A small audio embedding model, trained from scratch.
Model: log mel input, arch convnext_v2, norm rmsnorm, moe top_k, num experts 4, patch size [4, 4], widths [48, 96, 192].
Rows from block 5, named by matrix and row number. Each number is 200 + 20 x the weight over the matrix's rms, rounded and kept within 0 to 999. All counts start at 0.
# fc2: shared expert down (model.blocks.5.mlp.shared.fc2.weight, 96x48), inputs 0-47
fc2.43,214,203,171,232,188,180,207,204,189,201,230,187,163,206,208,188,198,193,213,201,226,181,214,235,209,195,193,221,202,191,223,184,209,182,239,182,206,201,186,172,214,175,217,200,186,171,201,237
fc2.44,215,201,158,177,211,177,226,215,212,215,198,208,160,188,202,238,150,219,170,195,224,254,182,219,175,172,193,224,215,159,200,219,171,159,203,162,217,225,220,245,196,171,158,168,215,198,179,236
fc2.45,190,192,209,206,193,192,189,211,187,224,187,188,184,213,197,218,207,205,191,203,175,223,207,188,211,208,200,187,195,207,206,191,224,212,204,200,178,213,190,195,196,189,202,166,197,222,204,196
fc2.46,210,222,195,208,204,203,223,212,175,184,200,189,174,184,201,210,200,213,183,226,199,201,214,190,198,187,209,198,198,204,202,210,192,189,189,206,215,218,191,214,221,191,224,205,211,180,193,208
fc2.47,182,196,174,195,192,200,238,238,180,209,240,155,244,140,152,241,222,210,161,238,184,213,196,212,179,182,209,195,209,168,178,158,234,199,239,231,185,190,192,203,209,193,204,211,225,205,146,182
fc2.48,216,182,215,206,201,177,209,200,205,201,200,243,201,214,190,206,208,179,185,197,208,136,235,231,210,190,212,212,211,133,190,204,180,212,189,173,196,161,206,201,171,185,212,192,203,165,192,169
fc2.49,184,228,202,204,202,179,185,220,223,206,193,178,183,232,198,220,198,212,187,162,186,171,205,198,178,141,220,184,195,176,223,212,199,200,224,184,169,179,228,171,172,173,167,180,205,215,186,225
fc2.50,215,181,234,260,208,202,206,179,215,219,175,247,210,235,215,210,189,196,199,171,214,199,187,220,201,204,205,173,180,196,142,215,181,219,199,200,189,215,202,209,187,178,190,213,181,234,180,165
fc2.51,190,160,205,205,190,216,189,240,159,249,193,207,148,222,219,224,206,228,235,184,184,191,228,190,181,182,231,188,243,188,160,196,211,210,202,158,187,196,212,174,202,198,234,174,202,151,227,209
fc2.52,212,194,179,198,194,203,199,198,185,197,195,210,203,223,191,198,201,212,229,194,210,204,201,199,206,216,199,198,202,202,195,195,196,187,214,207,203,202,190,197,195,183,209,206,182,187,202,199
fc2.53,214,176,189,206,257,187,175,181,171,202,197,186,181,233,159,198,225,178,200,180,229,177,188,202,171,182,213,234,216,241,178,216,220,179,188,143,187,145,205,132,178,188,180,197,237,216,228,226
fc2.54,192,210,212,190,170,217,201,223,194,177,187,212,193,209,210,213,209,199,167,209,182,245,209,221,214,180,218,169,226,211,184,205,190,213,171,234,210,238,211,236,212,192,216,197,183,226,173,199
fc2.55,192,217,204,201,202,169,207,190,208,178,237,200,202,189,184,201,213,203,210,199,207,204,199,192,216,194,210,211,213,205,213,208,199,187,199,212,190,201,182,195,208,196,207,211,217,222,216,177
fc2.56,214,198,202,226,188,181,191,217,204,220,186,201,200,188,205,179,198,190,189,183,212,185,199,199,190,206,199,207,194,214,184,214,197,199,207,204,218,194,210,187,192,166,220,202,197,214,200,207
fc2.57,176,226,195,167,191,200,205,219,203,204,250,203,174,224,190,219,225,217,220,211,202,192,191,236,199,187,161,229,200,173,201,173,169,232,202,202,198,197,162,193,163,214,194,237,226,175,188,213
fc2.58,200,195,192,233,204,198,186,186,165,186,217,178,194,212,198,202,206,183,174,188,160,173,238,204,177,208,192,230,199,202,168,198,207,213,208,226,187,182,184,220,216,197,176,217,198,181,220,209
fc2.59,226,212,213,195,209,201,201,206,205,214,204,180,199,186,210,195,195,176,203,184,190,189,233,207,206,209,182,201,187,172,183,215,183,207,190,210,215,183,227,200,201,196,217,170,211,184,195,191
fc2.60,190,213,220,217,193,183,193,177,219,199,170,204,216,199,197,196,191,207,181,190,219,207,204,217,215,153,171,213,196,193,205,209,206,170,200,205,200,181,204,184,208,186,187,206,173,209,205,236
fc2.61,205,200,202,163,205,178,208,203,184,201,236,209,203,179,206,194,195,186,214,196,218,231,197,187,210,205,211,201,207,195,208,215,206,182,201,203,191,220,167,200,185,185,207,200,230,214,178,197
fc2.62,176,212,170,187,195,179,187,192,168,158,196,213,210,195,219,210,195,183,177,196,178,212,212,184,191,204,195,192,168,195,184,163,197,196,195,232,225,195,207,189,209,184,225,202,213,212,176,210
fc2.63,234,194,183,182,209,223,230,190,218,154,223,237,195,175,220,214,215,184,227,191,231,253,211,208,152,181,211,178,194,211,162,204,202,200,178,238,210,238,196,182,190,265,181,193,183,195,178,199
fc2.64,169,223,213,213,201,191,202,225,199,163,205,208,225,188,180,224,222,182,203,170,184,218,231,197,198,209,213,199,191,202,193,202,194,164,205,194,150,206,188,215,209,197,222,182,226,227,187,228
fc2.65,172,150,186,159,177,181,218,187,206,179,213,226,210,194,215,211,230,204,195,209,204,207,183,204,220,222,196,211,219,210,214,188,229,150,180,203,210,190,207,220,194,204,192,172,211,201,185,226
fc2.66,191,213,222,163,224,176,228,211,216,201,175,191,210,209,217,235,137,207,213,184,184,198,175,208,204,235,172,231,247,210,184,221,188,208,158,158,217,198,182,221,230,224,184,184,229,159,205,197
fc2.67,215,231,193,171,205,192,224,165,217,227,207,167,173,162,204,181,181,222,250,156,166,207,188,213,156,175,170,188,257,218,196,189,235,192,211,217,206,178,196,194,228,181,201,137,202,225,179,206
fc2.68,217,179,241,209,199,206,177,176,189,185,171,173,203,202,215,169,200,155,215,207,201,191,198,233,192,176,205,189,242,211,197,208,186,203,189,199,184,213,217,177,198,219,186,208,210,192,230,198
fc2.69,201,194,216,215,195,227,199,191,213,186,203,198,207,194,186,171,192,237,187,239,207,229,210,203,185,171,206,204,187,218,213,195,202,215,177,202,180,196,189,219,216,216,153,201,205,206,217,214
fc2.70,183,214,187,243,203,218,169,228,195,208,241,182,186,169,190,198,198,209,219,204,195,213,191,206,211,195,220,164,194,216,208,197,203,203,219,183,178,215,202,214,199,208,207,183,192,189,223,217
fc2.71,176,215,221,201,178,185,195,170,203,178,257,167,215,200,204,185,219,152,231,185,193,260,219,225,185,181,276,191,191,179,237,190,197,185,172,200,184,214,189,211,217,215,201,207,217,174,197,195
fc2.72,207,189,199,194,175,189,199,194,226,223,193,145,226,203,197,195,200,188,214,186,181,189,195,219,211,183,208,179,204,224,187,214,191,179,201,193,205,220,200,183,205,215,230,194,212,201,200,212