Weights of a small audio embedding model.
Training: 5700 steps, batches of 512, held-out accuracy 100%.
Data: 39062 training examples, 74.7 epochs.
Rows from block 3 of a small audio embedding model, named by matrix and row number. Rows with one number within an expert belong to one neuron, the router's apart. Each number is 128 + 24 x the weight over its row's rms, rounded and kept within 0 to 255. All counts start at 0. Numbers have three digits each.
Before each expert's rows are labels from the 100 clips, of 14848, where the router gives the expert most weight on average: "peak on" is the class under the peak. Only what is clearly more common there than usual is listed. The data: synthesized solo parts of chorales (CocoChorales).
# router: router (model.blocks.3.mlp.router.weight, 4x48, trained with AdamW), inputs 0-47
# up: expert up (model.blocks.3.mlp.up, 4x16x48), inputs 0-47
# down: expert down (model.blocks.3.mlp.down, 4x48x16, transposed), outputs 0-47

# expert 2
peak on: A#3
router.2:145115169063127150095143169132151165100104125131144115146106109104153142138119129126108119120078149101147136083125102096127111144100110159106130
up.0:151136107138141137144176162080117159081083130145112130083119129112111099107138170160151136156142126102115106157139111101121163141124129160112130
down.0:112181114149131135130150162133159128129146131053139206125124144136117089162116130099129117103114121103133132129110108113131140155100146137127111
up.1:151117171132144113119076139112132149131140126142107100107114126117166107113133079137136177132161129146172144181109139088145123131129084131140106
down.1:139049127157145114111133140123132162116115148137117130119130134113133127101158118095121122058100156179131127138089135092114144100139120147115118
up.2:147125195144127127124137163161127137068157132122152124162156102105109122094140158130121081112121144150137135178139142124126134153119135145092104
down.2:109159149094161183145105095122063121127145155132117089129138130136110128144145139132109135135183137104091100119151145144158110138103125107123100
up.3:129171131123106167137111166115112145108090142140126147089164145088163096153133113160138105173107118153123130117112139099120148109118140100078112
down.3:129195099109077137135102153128107124124125140115093165114148134121130146121112122208144138154121111102103125116145116132122094159118122137145156
up.4:134134096135121097126174151110131148065167124136110095076088114134120128136141083127107154115142116156163127141135132096139120099143155117159111
down.4:127045146142143072132126080140104107133141132110140131135119144142113078156109132134142143136176113095114148127135103169128153119126136126120111
up.5:148122092123155137131189146119152133114137124119110058132154120088108135141127125141132115127122180117137154145090173131152120093128126170137149
down.5:130116082151132171142183079135143137137170150120126084138097156123129128161082141142145134134117105113090131132107158146122144146123144159111102
up.6:136130146142102101130163157151136080144135096180152143091148127140077093135113152126107135094150114118099133143142108165111141126161100144147101
down.6:108175095164157176138170145150117137115154139125091111111128111138129118097143100147135135143068104173163142134108099142121143118106135144120145
up.7:120164140148104160135142182147149099108145111062141107140128125124098099143120108140120092108126133119153147087119172134087110115149097117134113
down.7:101140131120081161130060088123126111121081167146145116107126088132164128129157119154145126163146155103124115127132132159146134162135103152113130
up.8:144114109160118143110143141147156126082093100117141072113122144132137105165137091160123171142127169157132108098146095145114108118167114155138127
down.8:119112120194146079114120077127153120122118136079107170141080160121140127130146127107116131115159101151146140130105088107155115122121125117142106
up.9:157110091145102121168185159125135142123127114121126111112121101126083129113132140105129176124127126100171166096133088133150108088111093110139129
down.9:125131111146132105132182064132135134126167064115114099169109115138146136105082133120116134166125125102147185131148126123125145125131122113125144
up.10:121154139151124155128082064124152121151092094123123147160128130112150127159132146127125138120132094082117152148120146139151126181166123157110093
down.10:139095108137129110111107113123178073161082115082141162165126119115109104131132130106158145128086127112188128136091149137127133143143121121129119
up.11:164159141140111153115110119123146125128066147122109145081140132123135117123125092148129109112094110137147101090096094104159145150127172142159086
down.11:116190139127090116114099193114137077130165135122150097146175128132144140100111133132131126125133131072148149132146121124127158132103139128105129
up.12:114144132132097122124132134114125128133160132156127123157119138129124133126126167153129147096162143156100131110147130134080139146131122233136173
down.12:141186122140121106126127135090127177140108100121126119097182161135126115131159125193111139118171150144138163111144150096135136155131112131122136
up.13:128110112123131159154106097127108169101094126158130157169168130148095172122126147148106126163083166147110082144139112156126137140121131096135135
down.13:137136101127150076130113080170108133131124101154132196135120126131136087135197132129132130098177107120140145137156123132135129131112119108138111
up.14:131121123163123151104190115140118115060111156128146095140094150141183135113124131147130159125094100114120127133134149126093112110125147161131093
down.14:163131137130145132110112106163129137135076152147161138138127114143105131164099124058130126106117128180095078141112161118107123133155121124138098
up.15:148138168136139121156095181089150118118171130165133157116177125119101123129118105126103109086145154105109146141124148104132135120156158144082141
down.15:110155097114197169132107208129127155121178141162131097140134131130121127134132128146127131154101111120130093134129153124122155127146117149103124

# expert 1
peak on: G#4
router.1:137128084133121085136152098125161138104129118092105141122128092128081066146092103136130112104163124091137125144116144120138131173163136134160125
up.0:168143137166134137156094172125129127110085129137118111148156145103117112108113137125131162080170134142122108129095124098113165098126121139076092
down.0:123214124083097192134107166091148146137126133126115143140085131117102137138129128077110133123136136118106145143131140114137120123140118149123120
up.1:130144106108121143178183090134126125130155142147159127157162135121162136134136138148135179145126132156089151088126127148169130079117148142117148
down.1:108102140153177165123153127141148144130176151101135098110123144134117130098073115178145133166095110086099140132148110110126139149115125100125122
up.2:156093148131167132123082105127134097127136125141129175176066139117111116106098109082104154101141170135133136155122138116126132137125089140128120
down.2:104114131161099099128141052138099167143121155118146113163149132127143165128125128089132130113113154121140149127113113072153097089116125155121120
up.3:145161119120134111110150126178174130135160116122108117122067124120159103106111068156127142076113115164134110128144116111137123119101115134163129
down.3:115128157110131090116128083139146104133092130117148158136176143133121105143099112200133124109176130107131139117092101174148133126118118114136154
up.4:161136122131114161153150115115118121155144134157105132125143149113129152135135091124153171125176156116109199176135128103079149111129144126101133
down.4:157122135129106158130154137123171142112125181050144100147119123137140136115147126087114123122100140133157070125109158095135128099136126103138127
up.5:097144148131100159088126118130120127183117135121116145115095137133135127107128147170122174180133084102155118109098120109124144151113161085106109
down.5:115161168160147079118161140131160072127132135156140170143065113136126150180114133117122130104138116134126125141139140091116132127140126133131170
up.6:123119120144120106126139093143153143082124115125131135112082147132167105132143080130095133147120118144099079100148121093130147110190098122163111
down.6:108149090137113109130114101124111079129145111091124196125138105150135104166135124173124122150161112125158079135127140174128141142108136145110143
up.7:078103146089120128135069153097129143150124129155146098068121113105150130134130126148100128108146133114071114142165108141126111135135148159118113
down.7:150130133119179082098096111142128127121051142111148132128117129124139114114172124111125123193110123153129141112126101109127094094125130137122158
up.8:138142106077142148139124089172132153142105130142133124116150123108135150115132128147114167125097139137061147151129079149110141181131122171138119
down.8:129172098110126111132173094134138146119120111148134149130051132129116128111132137108110122146116154123173081139113073109122123093126137122140161
up.9:147098101132137136136127160114119141161144130133119142124095147153147122107133071183115162125133114105162128122146104098107105141094093091176099
down.9:144097113158109049133130076144116085135108106072125146133138135127121096150119133178145136127086145131148145129125122153130104123120129138128147
up.10:105151157154154133130123116117134152110127131150138136115146136133125151121137122130135224097109151118167136142123134103168168156148124108076133
down.10:134101164119165118132118121125180112127104138167114148140140145109117087100146138138114137089143127125101158137119195075147143108133120088122115
up.11:135124151108075130167126131123114116112099133121138155130171140122122158165120103142154075134094119159095112122086125119145118163101149165091109
down.11:130134138106107131148148171105138104141169086106123108109090157095158110114130124120120128179110128065146156131131084126138167129154119120113114
up.12:105159130134120133166137108119149144122196131131129116152114133133134160125147085151138130089151113130143136151115144125055147100125160103157094
down.12:135141124194103108139076154152180134135142125098145106138193128104156147153119134125133130118120101143144135142102139117093129152118127146120087
up.13:163146168154110143153108083128123103122189102105114094098141136124141128151128150124137107104134061122129098126133129093120114140150128171127151
down.13:131056141106101134114139183116130158114089141185131132099167143126127133134140130085118139156143153108122128107161140165142129160125119122140127
up.14:126111149135138147070071135125120166067098147113129151144138125135109109100131115126121104165139147151160109169102114123130128146128151092160115
down.14:152099110183162181145133129155074166135151153104102106090101104135133129110121135142138135147086141102137130139099125109124160139128139099149117
up.15:112171140168126117122112103118107146081147124069139131086133139148115129141139142124148156096157080131165163131104166156102130155138131151122132
down.15:133093123106131102137138155105145135127080105169131125124199130136133127152157120144130129060123121139128150119138178106141160119127122157140097

# expert 3
peak on: silence
router.3:134110142137124136125079114139123129142128144180170137143151143137101156164126141125098130118101122076081114096174121143130116178133153165131120
up.0:116135149135162150139095115155114112130139099121131138134126123138175165091124148156131203116188139113136146164139123151103166132138115107127108
down.0:135081182138176092121068117120175170134082117149131118117099117138165133118146133145127123111136158144122122115126144082139136146126128130130120
up.1:160125113096123128099088153123150182098153127154131147123111142161095127142139125144098154119138148156077129172149077117090149136141140137129128
down.1:112150124134083131145110164098136152135185166132132141145115115122129151150111127106131111070160123149086150143168144160120103120120116169120098
up.2:172111098141132143117199126122110121140121126134120131118109113110073147135122126110136084158106104103123145134102112147108108181131072147117124
down.2:124095060100090161116151147164117140124158156172136103117112162120157148138117138096129140169122104147135152118137094169120119123154127125119140
up.3:139161093119139123116148181097125135126135134164108144064146112143125103139134098120111135110158130158105154169158124111174101120141133125150088
down.3:134164117125121080139166138097144100130097125098120120149053119122127104103103121193109130121114129135139121141143103091152093132130129155131140
up.4:137105157113138101115027135133128113112148141145135103123135138100158120137131118135112078119130138115121104167090134103116118137115131168148102
down.4:107111164113126202134113112128174141114161099102137081132126124132131106063128132137123128114116125109150136110109177124130160134095130149138120
up.5:145122093104108153074115154141167117125136143153124092142124134126121119159128122179100103133122185132096114156124127120160138116135159171092106
down.5:097102144133111115136163145100150177119090097106164160108137134139138124086162122161125138091051140123143127118109143135146151117115135126143126
up.6:133152140142102137119045129134141134129155124106124137127134128124070111160130164138122103158099081077106109117141149117104154149110112132117120
down.6:140159090120172166098090119123120151126094150122145049132155105137135169154147119098147134118102135146095092116121122121145123112124125147127139
up.7:129140132143128138156127130115141119096200122148156104166125133160159153147136113123139152087148132105087102116158134103096128096128151143148075
down.7:123070108161180055136145140123122101130164125139131095116158136143112143176127117074130134095149114142142135131113126144124127152134145131118121
up.8:095141125145141154135165092152124119133130118167123132139098137147143133122130144133133094140078087129133104067157153150132111165107102158181121
down.8:135110103125116145131106155160087097111165152125125099134211113119126125165126126077135124156146113094136113142137124155110112092115122114127157
up.9:095144136118137136144155093134155123131107100134113118096144126110155146131129145137110117155115135097122128160125135144204150179093095073124146
down.9:150121159123094101124132135155095045129126140091122186137114136124122125161148126120122131190157150120137115124098117136096148134121122139114141
up.10:113085114121149153133122165133122128151096149107151122146147127128100101135133115135128148122138137166162173063156087157104132083123148159107137
down.10:148155113138100188137152100127131129146100139099134151090169117142101108107150137136135132101182141157087145098139103177114112122138133156128135
up.11:142127135123120129158139152177132130144212115148116112154068130128120106081112140124125147102139144148121145147143122177112124134111121104120095
down.11:124128145164157073117067101129113187135071141154123136115147129137128103120095150105131127125157094118094166135148126145147123132122127126133115
up.12:159165151137102123146113147148132113079098141164121111160143122139120157096097166128108125124132160153148127138089119156140177131138115154178100
down.12:150161114198084134148184116142125159129105140111109120128094090136104120105173118126122143172143123151134126122154152109132108107105122125144101
up.13:130141139118130155126140137128138087156139130154129092174105152113173148115120103156109149072153137113107093102098133100126144069129117160143136
down.13:130032108109119133138150162106092102132165087146124149129127157126142136134144108156126127109114129131171124128125129163152142136154108162117114
up.14:133117166119164101136210101191140143115116117137113136148144127123111124108126159116123137148188147122160136114144105130130120110154152102140134
down.14:102119115156140108126191062108117185119150145165131137152111134136107088122090142139133120133154107136134137161121129147112112129127151090111108
up.15:105148084100119124182105131130125150134181135071123140126129126121127129119105160143132179154158137142092125121122112150151154168125101145137161
down.15:144159148148115110126074112115109138138124131090140161128164091124122122055114125158119130167123124085117089112127142094137099129108122095132139